A small sound classifier, trained from scratch: arch crnn.
Rows from block 2 of a small sound classifier, named by matrix and row number. Each number is 128 + 24 x the weight over its row's rms, rounded and kept within 0 to 255. All counts start at 0. Numbers have three digits each.
Before each channel's rows are labels from the 100 clips, of 14848, where the channel reaches its highest value: "loudest band" is the band of the loudest frequency at the time of the peak; "strongest on" is what is common among them. Only what is clearly more common there than usual is listed. The data: short read English sentences (LibriTTS-R). In brackets: how many of the 100, against the usual share in percent.
# conv: width-3 conv, stride 2 (model.blocks.2.conv.weight, 432x288x3, each kernel summed), inputs 144-215

loudest band: 500 to 1000 Hz (37 vs 6.9)
strongest on: voice: female (100 vs 53.9)
conv.357:147121161118122111093094156128115171110138107111137173170143117138137115157138132168175145139162135094074105117096162160125183166158124131128174153132135158113136111151146166164178176143132113145155151137157107140095

loudest band: 500 to 1000 Hz (30 vs 6.9)
strongest on: voice: female (90 vs 53.9)
conv.9:172171150095144134146122095125160140164160143172148117110105102116107132135177144140146138154147121121167164161162105145135145144123139172138101118147093117200124133149115182161120107116117148116143153141129111179120

loudest band: 4000 to 8000 Hz (51 vs 3.7)
strongest on: voice: male (98 vs 46.1)
conv.431:148106138141127122090103175120127106124147118162154113105145116207096087089170118122149108093150115147102093121108168120100116157094140113125117121154143174112152113165118113148117123154093109119173128083166094113159

loudest band: 250 to 500 Hz (35 vs 12.7); 500 to 1000 Hz (29 vs 6.9)
strongest on: voice: male (74 vs 46.1)
conv.389:149179117116131069134127119121106140126129139124109189121155122149134193149152127099153108169120126124150140133105077126113136138111079111112154160131098119137102141103099113219144116102129131119170130127126136180118

loudest band: 4000 to 8000 Hz (73 vs 3.7)
strongest on: voice: male (97 vs 46.1)
conv.238:209160108121111118142127135133140121197165155186122107096155102135126098116142161136105108137120174115130140126155139160138115111105101115137129125168150133133103146123087155140156106122145069096131155140137105137100

loudest band: 500 to 1000 Hz (73 vs 6.9)
strongest on: voice: male (98 vs 46.1)
conv.425:088119117170140117128145113093149119084098132084084110106128110114136125097126094146165100149140195154150094076136168143164114111173106097101116113138184114081157126118142140140159134123131197143094135120141175147137

loudest band: 500 to 1000 Hz (31 vs 6.9)
strongest on: voice: male (97 vs 46.1)
conv.333:105116090118122152126157119127154135100101130155134134125140128112110138111104128151163104186097138105126114145130153138137099152132100139096097112107100104124131142093118109127076089139159135157151137148133106130120

loudest band: 250 to 500 Hz (58 vs 12.7); 500 to 1000 Hz (28 vs 6.9)
strongest on: voice: male (96 vs 46.1)
conv.108:130146118156126109172101172131148107134141138153145159127121109121171193145117151134152115165175152129150135173112172128125097158143121104131136142147162102136127163105111120178135150141153094135126122132154149097125

loudest band: 4000 to 8000 Hz (94 vs 3.7)
strongest on: voice: male (74 vs 46.1)
conv.72:192155093130120136096151136101137122142173122197116117119159152129137135116097151083093125124136118125103142121139077107120113102141123141180138101138130160141135154125117154125153129142139116130114120126107134116113

loudest band: 4000 to 8000 Hz (32 vs 3.7)
strongest on: voice: female (81 vs 53.9)
conv.7:124177173157112107101129124114124134164122124129146146157114160141150169078177144118113123113158147111156103105184182095144104152158141124118098140090103127184131103146124122177049152158111111121150085124131129164130

loudest band: 500 to 1000 Hz (40 vs 6.9)
strongest on: voice: male (100 vs 46.1)
conv.105:120131155155169177136155105134142103121136151123112139096106148175142150141133163104182087119130110160118118112113137108111129148164131118095120130126145108132115116161131139135111123136143154156171154180146176132161

loudest band: 500 to 1000 Hz (39 vs 6.9)
strongest on: voice: female (100 vs 53.9)
conv.256:122130138094108156138139114119121121127145133143154133181097125127111127155166121136135170150144135123121146139120101158121169129125128147144143190112112083232130133135075112126138109124116094105102130115074142152159

loudest band: 500 to 1000 Hz (35 vs 6.9)
strongest on: voice: female (99 vs 53.9)
conv.64:106150131112126097170155119120152143130109121152105101112107102141114116142159102138148074129111156194103109132103111143121113146161145111113086154111127130129092089137096120128113121095126110126140127113094110150113

loudest band: 250 to 500 Hz (46 vs 12.7)
strongest on: voice: female (100 vs 53.9)
conv.356:113108115129113220105152137142127131075108158141112118145143172126126141151125131133144129127181093154127123153123141118129173117122109153110128124109117146137102099159116120146142137136122105145145114124104108102141

loudest band: 4000 to 8000 Hz (25 vs 3.7)
strongest on: voice: male (81 vs 46.1)
conv.183:165124131109120129154189163131108125159127136171147071096092149138092095124153141088101142172141124158135151099135156108141092125129155149139136145126080157132150093161077120126143109154126121093170080161121127099134

loudest band: 4000 to 8000 Hz (51 vs 3.7)
strongest on: voice: male (91 vs 46.1)
conv.264:222144104140124113150123166124084155146167142182097102112156138116137164145114129151164111127116137102158160113148160113143115192114112157120107112157155153139145110167131138141106113132140080136117115143127102128148

loudest band: 4000 to 8000 Hz (95 vs 3.7)
strongest on: voice: male (94 vs 46.1)
conv.178:201118147153155139144085116122084100110160092171116158163140127162099129132143120113115107098129158098111155132126157155096136129114126117128112122161120172154121150114102108153128083160128107073103167109129068116125

loudest band: 4000 to 8000 Hz (25 vs 3.7)
strongest on: voice: male (98 vs 46.1)
conv.131:099159168095122129142119117165100122135164161098133183112137112173141117111164143115145107137116094169146085130122204103131101126101134146121069177132153110172171094128130079131087149124100142184151126113100129123149

loudest band: 500 to 1000 Hz (49 vs 6.9)
strongest on: voice: male (97 vs 46.1)
conv.344:183124125127129145092178146165143123124148166190106151152129113172130197124139131133154117135150113122133119133136157130149136170156120154124156118105111146158151139149155138137136130128148188144136125182090170120087

loudest band: 4000 to 8000 Hz (50 vs 3.7)
strongest on: voice: male (90 vs 46.1)
conv.334:131117125189142129129112139131103114135129125169127162106093096115158158166106108128114091128112107103152081127128154088124124107130109079112142117114160140148117121130148104144127115109103084119128088125162113116147

loudest band: 4000 to 8000 Hz (25 vs 3.7)
strongest on: voice: male (88 vs 46.1)
conv.56:103127109164148075143166134143128101111138146142098102133184144123144109125109110139107155160130102103178116131144118132142137100143135122176151139179204129139125153136146134104152090113106153138123194096082121117148

loudest band: 250 to 500 Hz (45 vs 12.7)
strongest on: voice: male (89 vs 46.1)
conv.189:127137116142130132133162163103173162151157138099155142110169144143186122092138180111151112140119116108159126159111146114169119137106114172093127139155149084085108159097155147101105160126166093150174152150123152131162

loudest band: 500 to 1000 Hz (53 vs 6.9); 250 to 500 Hz (35 vs 12.7)
strongest on: voice: male (78 vs 46.1)
conv.312:093121154118129114134111142114130105117131153099142207154129129151109177117131119103158151169165117179154176106113152134104125157106131118096125116120133104113127096101133162135141138148121146108138127093123143141142

loudest band: 500 to 1000 Hz (42 vs 6.9)
strongest on: voice: female (93 vs 53.9)
conv.235:126185144143131153116144127119110149137131135151156116146110091155136106162148107122112155105147101136140139180126120135119180104126129096148121144130118160145135127139157098144155138122124159097109153158129124147138

loudest band: 500 to 1000 Hz (50 vs 6.9); 250 to 500 Hz (38 vs 12.7)
strongest on: voice: female (88 vs 53.9)
conv.417:142122157134094175135132105108095143152092128169135156113126128110134100143157134112191132149149131130123142163112108142145169189144100124141151160134094092174129113087071135170129083117111136133159135115100122146149

loudest band: 500 to 1000 Hz (38 vs 6.9); 250 to 500 Hz (36 vs 12.7)
strongest on: voice: female (100 vs 53.9)
conv.405:177123133142130138116127120173160131145159162171156131120132087145149142102148132173126170111116105109134128154135176136146156136114120146131166145135145138169143169127156140123161117099098113143161118132133096124098

loudest band: 250 to 500 Hz (40 vs 12.7)
strongest on: voice: male (100 vs 46.1)
conv.354:138109124141145100168128159150124139110121090165099123114098120107105098149090127097129098136145164149113115113100154120112092142154102142150115108114152137116124127109119129143103119110088185139112140110114142111098

loudest band: 250 to 500 Hz (31 vs 12.7)
strongest on: voice: male (93 vs 46.1)
conv.429:121131107106103190133139122145129111123142118088131180084141128106147146142116098115142114097056142107109170111119135112140107187126092129125098155137162098130146098107087107103127100092142095133156131133121176118132

loudest band: 500 to 1000 Hz (37 vs 6.9)
strongest on: voice: female (82 vs 53.9)
conv.388:122135094063080136105134103126137150119136095147119093136083127156066138092200115127122153135113097126092111166136079097134141133149159178118131108109114122161121118105134106133140133137135097132138126118082101088096

loudest band: 500 to 1000 Hz (31 vs 6.9)
strongest on: voice: male (94 vs 46.1)
conv.216:108116187113130136128136142137100077112129085184151125133154151142138124130166123100178146130111142153163120143146160137144111149104139123112111132161130090132127137108112140116121104184157096147172136168108121155158

loudest band: 4000 to 8000 Hz (41 vs 3.7)
strongest on: voice: male (97 vs 46.1); the word "was" (28 vs 9.7)
conv.79:159099151123156127146174165123111148136162134142117114060099174142157144115100151120139113136101118127130111147151117134127136104148123132149130119143161123133146109146106113101109126147155071162107096117149138110143

loudest band: 4000 to 8000 Hz (41 vs 3.7)
strongest on: voice: female (100 vs 53.9)
conv.229:156101138135079121104137138089120137150138105164138119113122094173145147136163152158126136114144132130134127141160139136149151158172160091133092138109128199154124120114163125171102161124108137155130116123148157130134

loudest band: 250 to 500 Hz (38 vs 12.7)
strongest on: voice: male (88 vs 46.1)
conv.217:112125121167148183154130114126144145100167137098127149139136126097140119126149126178120144099131090162133106115130142113123153156134143137142158133126118109173144137130088143173181081151138112148100128151121081101187