A small sound classifier, trained from scratch.
Model: 2.9M parameters, log mel input, norm batchnorm, depths [1, 1, 1], rnn lstm.
Data: trained on short read English sentences (LibriTTS-R), 26041 training examples, 80.6 epochs.
Rows from block 2 of a small sound classifier, named by matrix and row number. Each number is 50 + 15 x the weight over its row's rms, rounded and kept within 0 to 99. All counts start at 0. After the name is the row's rms in percent of the matrix's.
After each channel's rows are labels from the 100 clips, of 14848, where the channel reaches its highest value: "loudest" is the band of the loudest frequency at the time of the peak; "responds to" is what is common among them. Only what is clearly more common there than usual is listed. The data: short read English sentences (LibriTTS-R).
# conv: width-3 conv, stride 2 (model.blocks.2.conv.weight, 432x288x3, each kernel summed), inputs 216-287

conv.225 104:73 51 41 30 46 50 43 44 55 66 74 41 76 64 41 48 47 42 31 86 48 26 66 48 60 49 59 42 49 53 47 44 50 52 38 52 36 62 42 42 57 60 53 83 37 42 33 54 49 48 72 52 53 31 42 41 42 87 52 70 36 92 32 60 66 59 37 44 32 51 65 58
loudest: 1000 to 2000 Hz; 500 to 1000 Hz
responds to: voice: female

conv.244 102:65 75 41 32 58 43 58 42 69 54 78 23 59 47 69 39 54 44 48 16 63 70 47 34 45 56 59 38 35 72 83 67 55 51 42 44 48 48 70 71 57 63 44 47 67 36 31 57 72 45 44 51 28 54 41 38 78 61 63 72 31 60 52 62 59 55 48 21 46 73 73 62
loudest: 500 to 1000 Hz; 250 to 500 Hz
responds to: voice: male

conv.307 092:71 45 45 62 16 47 38 50 63 40 35 55 46 67 35 32 66 41 45 42 49 60 54 78 72 60 64 51 50 66 44 50 73 31 50 69 48 60 72 62 63 64 52 52 54 47 17 43 67 61 47 54 63 43 60 71 51 56 72 70 36 42 32 49 28 40 36 54 38 37 55 37
loudest: 250 to 500 Hz
responds to: voice: male

conv.3 097:23 96 45 54 63 13 58 58 41 60 58 44 56 27 40 41 62 71 53 60 56 42 32 51 49 55 54 44 55 24 37 39 32 23 56 32 29 24 53 38 26 56 67 08 43 55 34 30 72 68 43 61 47 45 32 47 44 78 52 35 52 42 32 60 49 43 51 22 26 40 68 48
loudest: 250 to 500 Hz; 500 to 1000 Hz
responds to: voice: male

conv.251 114:59 47 59 62 47 66 39 47 52 22 57 67 45 65 48 60 30 35 48 47 55 65 43 35 51 38 35 58 54 75 36 71 34 66 46 52 38 48 58 35 46 39 30 68 40 32 75 58 60 37 30 32 48 42 57 64 40 45 67 23 62 50 60 45 78 63 19 26 42 32 27 54
loudest: 250 to 500 Hz
responds to: voice: male

conv.296 092:45 63 46 43 52 45 44 67 35 62 59 50 53 57 41 46 57 48 39 72 47 34 53 54 37 34 67 69 40 61 60 43 50 51 33 58 60 69 49 64 48 63 73 46 58 47 41 33 31 54 67 48 35 60 73 49 39 51 48 48 50 57 84 72 79 42 81 80 24 58 48 50
loudest: 4000 to 8000 Hz
responds to: voice: female

conv.309 106:46 34 04 45 54 43 61 55 47 51 62 75 68 47 48 54 39 62 42 76 55 35 62 76 60 57 20 27 62 63 21 36 66 12 65 49 42 41 22 39 83 52 51 54 53 38 54 61 56 72 63 35 46 58 43 70 50 50 72 20 42 45 65 31 54 43 57 40 28 25 38 45
loudest: 2000 to 4000 Hz
responds to: voice: male

conv.196 097:69 57 53 70 58 63 88 71 86 60 56 46 26 56 11 52 23 47 49 50 76 44 59 48 64 46 64 57 51 51 40 38 34 51 81 50 43 57 89 56 34 36 41 64 43 72 14 72 42 36 59 46 48 46 47 43 17 55 33 57 52 59 31 42 52 51 40 65 30 55 55 61
loudest: 250 to 500 Hz; 500 to 1000 Hz
responds to: voice: female

conv.112 116:60 63 40 25 53 47 66 84 13 54 71 38 37 57 54 60 36 56 41 65 42 63 83 42 48 49 38 64 37 34 31 61 47 58 41 41 69 53 43 55 40 45 73 49 48 62 77 37 51 81 25 42 67 54 33 49 56 48 61 66 28 66 59 92 74 36 33 47 60 47 62 31
loudest: 4000 to 8000 Hz
responds to: voice: female

conv.193 095:32 43 44 62 24 42 56 33 40 50 47 71 65 56 45 54 49 72 62 26 24 36 62 50 49 27 34 40 45 59 41 42 53 55 46 78 57 41 25 41 38 31 75 38 53 34 46 44 62 43 53 34 58 61 35 43 63 42 43 53 37 33 73 33 68 99 43 52 52 62 54 29
loudest: 2000 to 4000 Hz
responds to: voice: male

conv.281 112:54 37 25 45 71 33 46 38 13 79 40 62 43 39 48 47 35 52 50 71 33 51 41 39 64 64 28 36 27 35 41 36 42 47 42 45 68 49 51 47 41 53 92 46 43 29 37 33 57 40 59 72 53 56 41 33 45 46 35 23 51 49 46 41 36 66 50 38 31 41 99 58
loudest: 250 to 500 Hz
responds to: voice: male

conv.185 101:42 50 44 59 66 20 49 69 38 69 35 29 55 60 52 63 55 84 69 49 32 83 42 42 66 72 65 42 45 40 46 29 59 47 57 47 33 91 51 73 26 41 59 53 46 47 41 39 70 72 40 45 22 53 78 58 35 43 64 58 61 41 56 45 25 45 66 46 29 37 52 60
loudest: 4000 to 8000 Hz
responds to: voice: male

conv.135 097:29 26 80 63 39 56 43 56 54 25 60 65 85 40 77 66 39 43 41 50 65 48 59 77 73 61 66 58 55 54 42 65 72 50 41 50 71 64 67 37 51 69 45 52 52 33 51 73 44 35 40 74 44 59 49 41 62 14 56 44 69 36 53 44 39 36 52 33 63 39 45 49
loudest: 250 to 500 Hz
responds to: voice: female

conv.38 108:39 53 65 38 68 56 58 54 37 47 25 73 35 57 53 73 60 79 46 63 62 77 56 35 34 53 67 49 63 24 57 48 37 65 39 55 62 32 51 72 61 62 49 56 62 38 74 45 53 40 55 60 26 48 43 35 60 96 08 58 22 55 32 62 78 72 48 46 67 58 40 52
loudest: 500 to 1000 Hz
responds to: voice: female

conv.102 097:76 43 56 47 66 82 61 50 69 32 70 40 72 70 41 58 38 38 38 70 34 62 76 73 75 60 52 33 62 80 35 38 35 64 37 65 77 61 62 43 60 61 16 80 52 62 66 55 57 43 42 76 70 66 61 76 63 64 50 67 56 89 53 50 63 39 38 62 62 57 47 64
loudest: 250 to 500 Hz
responds to: voice: female

conv.120 094:35 46 50 52 46 46 18 50 46 47 41 39 67 33 61 27 33 71 57 33 59 38 31 37 78 64 41 29 60 55 60 33 56 51 37 67 43 47 60 79 29 44 66 67 36 30 37 41 49 34 20 61 46 36 70 55 55 51 54 62 41 51 49 55 57 49 37 40 70 69 44 40
loudest: 250 to 500 Hz
responds to: voice: male

conv.169 107:49 57 21 43 60 57 42 34 27 43 18 40 75 38 21 37 49 68 65 48 27 56 39 50 32 65 41 64 57 35 24 26 37 40 67 28 73 32 42 63 42 35 67 50 43 47 48 59 17 40 46 53 46 39 52 40 31 46 23 32 70 43 36 30 38 13 39 56 55 18 45 59
loudest: 500 to 1000 Hz; 250 to 500 Hz
responds to: voice: female

conv.351 111:72 43 27 70 63 47 70 75 27 50 54 41 24 65 55 61 58 45 62 43 39 55 77 37 42 51 50 79 72 55 39 38 75 50 51 61 46 70 27 40 86 56 51 72 59 69 41 50 36 80 43 41 32 32 58 53 62 75 35 46 41 55 37 50 44 60 47 39 49 45 21 47
loudest: 500 to 1000 Hz
responds to: voice: female

conv.79 087:55 29 27 54 55 39 58 49 48 61 55 76 34 36 70 36 73 88 46 60 39 50 48 78 31 44 42 42 39 48 40 36 53 44 66 33 42 64 50 71 51 46 87 17 40 42 59 56 71 40 53 42 37 67 49 37 52 57 73 48 92 46 51 69 35 59 54 59 31 46 69 66
loudest: 4000 to 8000 Hz
responds to: voice: male; the word "was"

conv.81 109:55 42 37 50 36 49 42 53 74 47 53 58 37 50 52 62 23 68 52 53 61 37 50 72 30 37 58 51 50 70 41 50 61 44 87 42 43 74 37 55 55 52 58 35 43 46 49 70 41 34 39 64 20 46 67 15 50 51 71 38 44 30 55 64 57 20 55 87 48 55 56 25
loudest: 2000 to 4000 Hz
responds to: voice: male

conv.238 098:54 24 21 46 90 56 41 46 78 59 44 64 33 66 61 42 71 70 39 36 48 54 72 52 34 74 79 53 76 57 30 41 48 49 40 42 61 63 51 84 59 55 55 51 46 50 52 39 50 79 48 69 31 67 58 63 62 52 65 68 85 52 59 52 64 61 88 54 44 52 65 69
loudest: 4000 to 8000 Hz
responds to: voice: male

conv.55 104:35 58 37 55 34 45 27 52 53 25 47 79 76 73 39 39 53 26 48 49 45 59 64 59 51 37 53 49 55 39 30 56 42 34 43 56 51 47 41 53 70 42 15 82 65 31 64 41 24 37 47 50 30 36 42 47 45 85 57 52 62 64 51 60 66 53 63 35 47 17 38 41
loudest: 1000 to 2000 Hz; 500 to 1000 Hz
responds to: voice: female

conv.372 093:62 57 62 37 51 83 47 35 46 39 55 72 53 41 41 55 33 28 59 28 59 28 30 42 35 55 60 52 41 38 24 76 40 49 63 41 71 35 58 37 38 56 41 37 25 21 51 57 21 30 34 38 64 42 29 19 43 24 59 05 53 16 43 24 38 32 71 43 76 48 49 44
loudest: 250 to 500 Hz
responds to: voice: female

conv.114 096:49 54 54 56 46 50 32 48 62 44 44 31 47 57 36 65 48 38 38 71 41 57 61 69 57 45 60 30 53 29 55 27 68 56 58 45 66 50 63 59 58 58 47 43 61 45 56 58 51 33 69 66 53 46 73 73 41 59 32 64 43 58 60 63 73 29 51 43 64 82 41 89
loudest: 4000 to 8000 Hz
responds to: voice: female

conv.10 103:58 43 69 77 45 73 37 57 55 58 35 36 72 70 35 50 42 62 61 69 56 46 45 29 60 63 69 64 76 48 60 63 36 58 39 43 69 29 62 89 51 52 53 35 55 43 57 37 58 21 42 63 42 42 67 20 57 43 18 62 49 52 36 45 49 53 55 56 58 50 63 58
loudest: 500 to 1000 Hz
responds to: voice: female