A small sound classifier, trained from scratch.
Model: log mel input, arch crnn, depths [1, 1, 1], rnn lstm.
Training: soap at rate 0.0029, held-out accuracy 96%.
Data: trained on short read English sentences (LibriTTS-R), 26041 training examples, 80.6 epochs.
Rows from block 2 of a small sound classifier, named by matrix and row number. Each number is 128 + 24 x the weight over its row's rms, rounded and kept within 0 to 255. All counts start at 0. Numbers have three digits each.
After each channel's rows are labels from the 100 clips, of 14848, where the channel reaches its highest value: "top examples" is what is common among them. Only what is clearly more common there than usual is listed. The data: short read English sentences (LibriTTS-R). In brackets: how many of the 100.
# conv: width-3 conv, stride 2 (model.blocks.2.conv.weight, 432x288x3, each kernel summed), inputs 72-143

conv.221:101173104107120133113114159141105129132157133070142113123136190126167120097113106113125127071112090122091144102094087103161129096119082153091125106177141178163126153130109164091131094146122114145131099144118159122111
top examples: voice: female (90)

conv.66:092110128102157117110106110118125104111165105139095106131098091121167106121126118121143116108117118123116092136125151137121120122084120127151125082105103120149126175122161118120116118152112188111178143160119127125099
top examples: voice: female (98)

conv.2:090106108095141136132094094154098126144103129157134148174144127127141106134139169131146089140104145133129104141138096109099087149125135150155096103110089100168126125184115132127159112131132152148133101144089117090157
top examples: voice: female (100)

conv.45:115121153131134132111136103166137124135124122152096120117143196098121120174110103156153228127167149140157157148089100132147084136117154146101164115103170147121128148063167139108137143131163132095130126151152111128134
top examples: voice: male (87)

conv.283:107119154162129124153148127109107156134175153193103130136131105141136105133114111132140131132142137129145137180120123145107164126147130116125128104070147113073118166125144109128098129108088139112158153140142132132172
top examples: voice: male (92)

conv.151:104138111152132124119119118131112147145109134147103145143148172109137114119085106127132090130093116112124156164128141126099105114113133189099162099117121148166143175099092173149158176110117117108117131132162147128133
top examples: voice: female (97)

conv.380:121137116115151100143154104135091106081124083120127172140121110115113135139152149112086122107113154106083129132161154125133138119102129174165108125117125103175073149120138142139121172115138130115103132141110119097156
top examples: voice: female (95)

conv.82:178122130137107128138136143122121165116159091151147115137111143134116155160123148143132114112179124116101106119123166149129165121149168128145112132113124128130134110142151151178106135188155097132110106088119168118119
top examples: voice: female (94)

conv.131:086095136124112150108142111120123139122101163126145077111110133148109138127092130122140150172112124147159099099093126121126109128113118105139127129170146121116131112131117129132152109095117137151128157107122123099127
top examples: voice: male (98)

conv.124:138129120115129169087126135122128118127193134101136124136112112151172151127119087114116101132102127145088147141123093117195145104111093063139064106116105104142122141143149148142099135125120112132144093124101095134126
top examples: voice: female (100); the word "is" (38)

conv.241:101138076121159081151128091133110093150145156148118147127088105120140167117124134128120126147121124150101139101126090154173129137145107097099136131191075135107114164148096147143149160162083137162145106176115118149151
top examples: voice: male (99)

conv.94:137130107164152128143129141138131176123135134137133131149156110152126119105131151127122087128145178181164101117128148150120111166067130153109116127113101135153159156165136096150166117152099123168120137122157182136130
top examples: voice: male (98)

conv.187:119157101123089131112115114140110150119128089172121097153143104164129127086127127150148113099111127123108114152144158131153156143086123088135108120109113128147137101175099101122142131147139115122114164096131110117127
top examples: voice: female (90)

conv.246:129139123134147095122121110142171108086155157127125168143114103101164164128137151117119095124142136128127135103114104119104168125138172145153095117146106102168090157116143100108203103183119192137140127118102115185100
top examples: voice: female (99)

conv.324:129148106125140147150151104107103124132113100138125147130117182139110128110116160134111124140099159130136145183143093143099152147148144146112125136082162138200140134107109153114134180133125136100136160127126161146130
top examples: voice: male (78); the word "of" (25)

conv.58:141082103153105089129152167083090159164142143164131135126089126135110153118092151076145115116101112187134134149135156153138154124155152140153129127125153158137141124160118163143100166163158104156121149129175167151152
top examples: voice: male (75)

conv.158:081114108143131067099153158135119097121120180075102115137075133127109132114123158118097124106127091123131148098119051092131136156142129125105119102145161136177109146098130176129142141141114121144167072093125138165131
top examples: voice: female (99)

conv.208:099107093172065123062119108116101123128114149174120125151128123139160113142114099121130138169133087102149141130097130145096103146136144158147128112140167151143126159084118130143154111124144132141161101084115143124127
top examples: voice: female (89)

conv.53:174151119124093146143113138124139143172163134143136120156133152079124108140127110108142136125110101129135153123131100132147138141124105164140119155171133125127130100176106129137144134116198110094151180105121107074104
top examples: voice: female (84)

conv.134:119130134107126109127138148112142099105103183103107145087119115123140130136101108100119140164132142129172141136110146117131110092147147181080190103135111111167119080099136146131149103088142092092089127127144149118111
top examples: voice: female (81)

conv.60:124090118136156141150150132130179110123128152132135154119127121126101134117148159136107098168136130127170120149154131119107159132157154123161103122100101096139115150125131097149105167084121118150078121121129128083146
top examples: voice: male (96)

conv.30:121163166129132164142108141114172116171135096139111110137141110115143167156124108153132155128116137134127105130130163095141121113119143125148103132178134135170093160140090118110123136181117146109152127157124140105112
top examples: voice: female (97)

conv.109:113142148164158138152136061094165170108125148101106188174125122119114133115135107134128140142199095129143129110137124161090168143100130120143144142125134076135142125062121106107149119154130129099148194131113146112111
top examples: voice: female (100)

conv.29:165120171143137110144123142115127144121134108167110116124112121126114113151115135136128109120120113139069123094133153109155094134117154117124084135106133120154166168175130176186139112082117096151147135127106155136133
top examples: voice: female (92)

conv.369:136166134111083123143130152070109124124120132107147076124093142123099134109096115129115134121106135125106072107108080091180117112153110122139096153156142099140119099134109114125157095102114155143106098136079166134115
top examples: voice: female (100)

conv.383:096134152092107111153085154136140114164099111162101152138130134154117105129197159142138165109121153101121125139115138118139140113129132105121102129143140081130087122133123113088123103088093122123102104139100113095154
top examples: voice: male (84)

conv.47:107105149113130121146126080165143145097096122130108104128115107120135092121156163125121135148083113122174157091134119096081097111101181152126097163113129123151101086163152090122167093107092137118071167108119131135100
top examples: voice: female (98)

conv.11:115169111114118118179133076132106152159134111149077145144115183158127145119104129138117096116133127136119149137140124156087142115151111116116103160095120152161164088173140136102131124176148090154062116187126144120147
top examples: voice: female (90)

conv.59:120118167142129096150112104149139132113106144100114147123155129147130108122127124134084113187104102154158140121133104144149140085162096144131076154102161139109131100125109129155164110087129142149130109127143159199109
top examples: voice: male (99)

conv.191:101106077081138131153132165142121072145133149088126164133104138102127126129116172098135135134109112094148118098131130110120130115144108192108134125131109116163090096144136100095178122146113129125102118153127113100126
top examples: voice: female (85)

conv.147:124087125110180119151100122090129099149102174096121169145135165145145159148160123142103177137112143133147141098132127089104139086158132156105154140135144118163146144104135124115111162162118108154097104180147136101124
top examples: voice: male (97)

conv.16:107142114118110110120141108176123104134169109114093135123108136120196143143157154162086135113158132097145162085119141144129117175114116111161136115151108142127115170126094128131125136158113194130165108153111131128141
top examples: voice: female (86)

conv.141:113134099154126098085164147105128194153162125171125153147118104164137146136121099131132121123118120140107156147136175164125144105117098105146137116135104150113126129118161129148116137145154136140133145120163161146169
top examples: voice: female (81)

conv.333:107125118126072087141129088118144128141136129143111104125097154150131129136132134150156098113163140157113096127119103159114111087165085069113090155154134172126164116155132103142128118148156106162132094154141124115131
top examples: voice: male (97)

conv.154:130118165073106127149134130091138127171109124173129136120147126134152095093143151100140086108111161100122187171150160133160149098127107096103090108097103123070097081126086165106105144152104098111099106121126100113123
top examples: voice: male (93)

conv.376:120104138138131176202143182092130115122143120120137152083117090124102165125117119129144157149152148082091126116106117123121162106162145123155096140093163107130119105127120099163139112159113103169112108172111158100093
top examples: voice: male (95)

conv.207:153106140123102115144131201095115061122134121124135141137070146099130131121128169134122147086110122147134090115118136130151108129145130162177126161112185125103104126118155107154156115102119124107136131134125157124133
top examples: voice: female (90)

conv.102:128138103118105147097129164121126118142163132108116124137094126105092156123138152171146107154143116115159140101125141123148165137105124157168122092137119125151144150121165127134167111161126148137151129101138133143111
top examples: voice: female (96)

conv.278:153123110120107147104168151109101132136117103141128167139166120122133164100153157135109150137170124116117138141160179131156115153071108145120166126123134144168114115105082148141134094143129141133124122099092148104118
top examples: voice: female (99)

conv.247:137133143118134166124128092121131111139134204086134093095152137146118124160102107118126180132127139142083107123118109115106094128123114083087175141159116096130129130140141139117136153119138136179158174169161129120106
top examples: voice: male (99)

conv.173:114113138114119136068128084117125124122079138134114054157120136165116112170068107090152203095098110135106146125160157118118092127139137148129161156147142121119103119090117137117136153087102138146151170118081094139154
top examples: voice: male (95)

conv.18:152168126113110149171110160145104125085172148120126147124117189115070168144111179111122119131146142101167120126126095148107169133136169169150174116141178139147120089180132147142138122139147120118096109147101154162102
top examples: voice: female (91)

conv.326:114133128126119140154158174130102144111112125121112104141102106138102108132130134156132112119122154152119092129144117124150140153110106116183130123140104120160133176143128135144100114082133141163128145130127132089117
top examples: voice: female (99)

conv.104:163155144130140121136122092125080154121145139069131110131143170114113092149087095123128138100120130130160099125093120079066149106150130162135136109120145116094111107104168159148145098124110128146108120127096117135081
top examples: voice: female (85)

conv.335:073110120135123156157156159122137148130200120140116123134106090134095107121147116137089105171095119121105138142111117119135168114127119119173114134133095112131141106113187111100125130137117125148136123131122098127133
top examples: voice: female (99)

conv.116:114083103100153103118108107172148130099072140131132152092126114127148117130183151144129097165108153120108098138077146118125140092140148192115139106152105127126091149133104114135117179111117117085128153122088135098139
top examples: voice: male (93)

conv.165:136162117125088120159169098123117160164169125134130070148110136134129121141042140138140155109108104149121123119192141151131158103124092125121141133149125096101165129139131120121129101144153136128136119159136134112126
top examples: voice: female (92)

conv.305:131176105131129108079132131098118172146144139173151114138115119157150101149173077138160096125117143138098176126138128127155133086140154070174130125134104088067150089147127136154137115103121127119148134086117093156168
top examples: voice: female (93)

conv.205:142150118160094133106154103108143164177121139153148087166171149151141144141097131121184141113132144143103143107176145129137117181096154161132163148125117114125169138108099119129142137115127111164130198134126131115153
top examples: voice: male (93)

conv.200:179168118119142154135151140115153148146133187126141072148176152156090137159124124110138147159129143142144101164163100119133131165146107122114136146136145124118147117133165182121197163127176095128135104171105124128109
top examples: voice: male (90)

conv.240:099136118160155156185113108135206088088139098133119103102088139102155125180124162139131160141103134112160121121156148133135108124120142140134151134122157132149164154143152108107133139102129128107166097193127106131137
top examples: voice: male (78)

conv.236:130147132139107192174160142086124117144128092126121154131137081097131111162145099178144112108125129161113145139159122109092142122154116144084115127141113125154090149140143133150136069157132145123143093191136128137160
top examples: voice: female (96)

conv.189:128145131113086137106140153145133098106102130110140126113126125131175127130137121105148111133147122124151140129122114125163108148152109109110123146100132140140154093087119114144114118126163108097146106116161120159114
top examples: voice: male (89)

conv.171:095145113103132161076105137112155095111115186101125113090108126172101154152146102140115177101092126140166140099128134115166100125128137159132138129147096105164103137125126126108133124137111109115166159108162088104106
top examples: voice: female (98)

conv.365:124148116106131138129110119130137116120127136125137115132126144122104163146143182121130137146143102136175169099127135119146140150085162172106137130095190146168142113147095110100165138191124143142113136153125131132085
top examples: voice: female (100)

conv.107:145156122094119106169091116117138163157117108178129112099175110150139121147136119105146114154107155148125161195194165149143139077104114129127119135127092151145126097124106129181155108118119114127129143114128094133155
top examples: voice: male (88)

conv.249:119137136137145148156139145151100131138138121106129142158119098155133100139144148089136075134126116106154138129107100175086157089119095166167096116135107112165115123154100091118128100136067123122144156160101184105126
top examples: voice: male (98)

conv.5:157153118074084102137142136085118131155114104084145162112125184130131113141114199135129121114156125115107151141139112134187123119108120121123167128111172179179153092113118192132131119137125109096083146122113110136136
top examples: voice: female (96)

conv.298:161142144089128157109166165123122156128150138185150134096163113132144166109126120137117126125111131121148131127125146097190152099098111151133147116126115120150099116141135150135125100163120153156121123124167125118122
top examples: voice: female (100)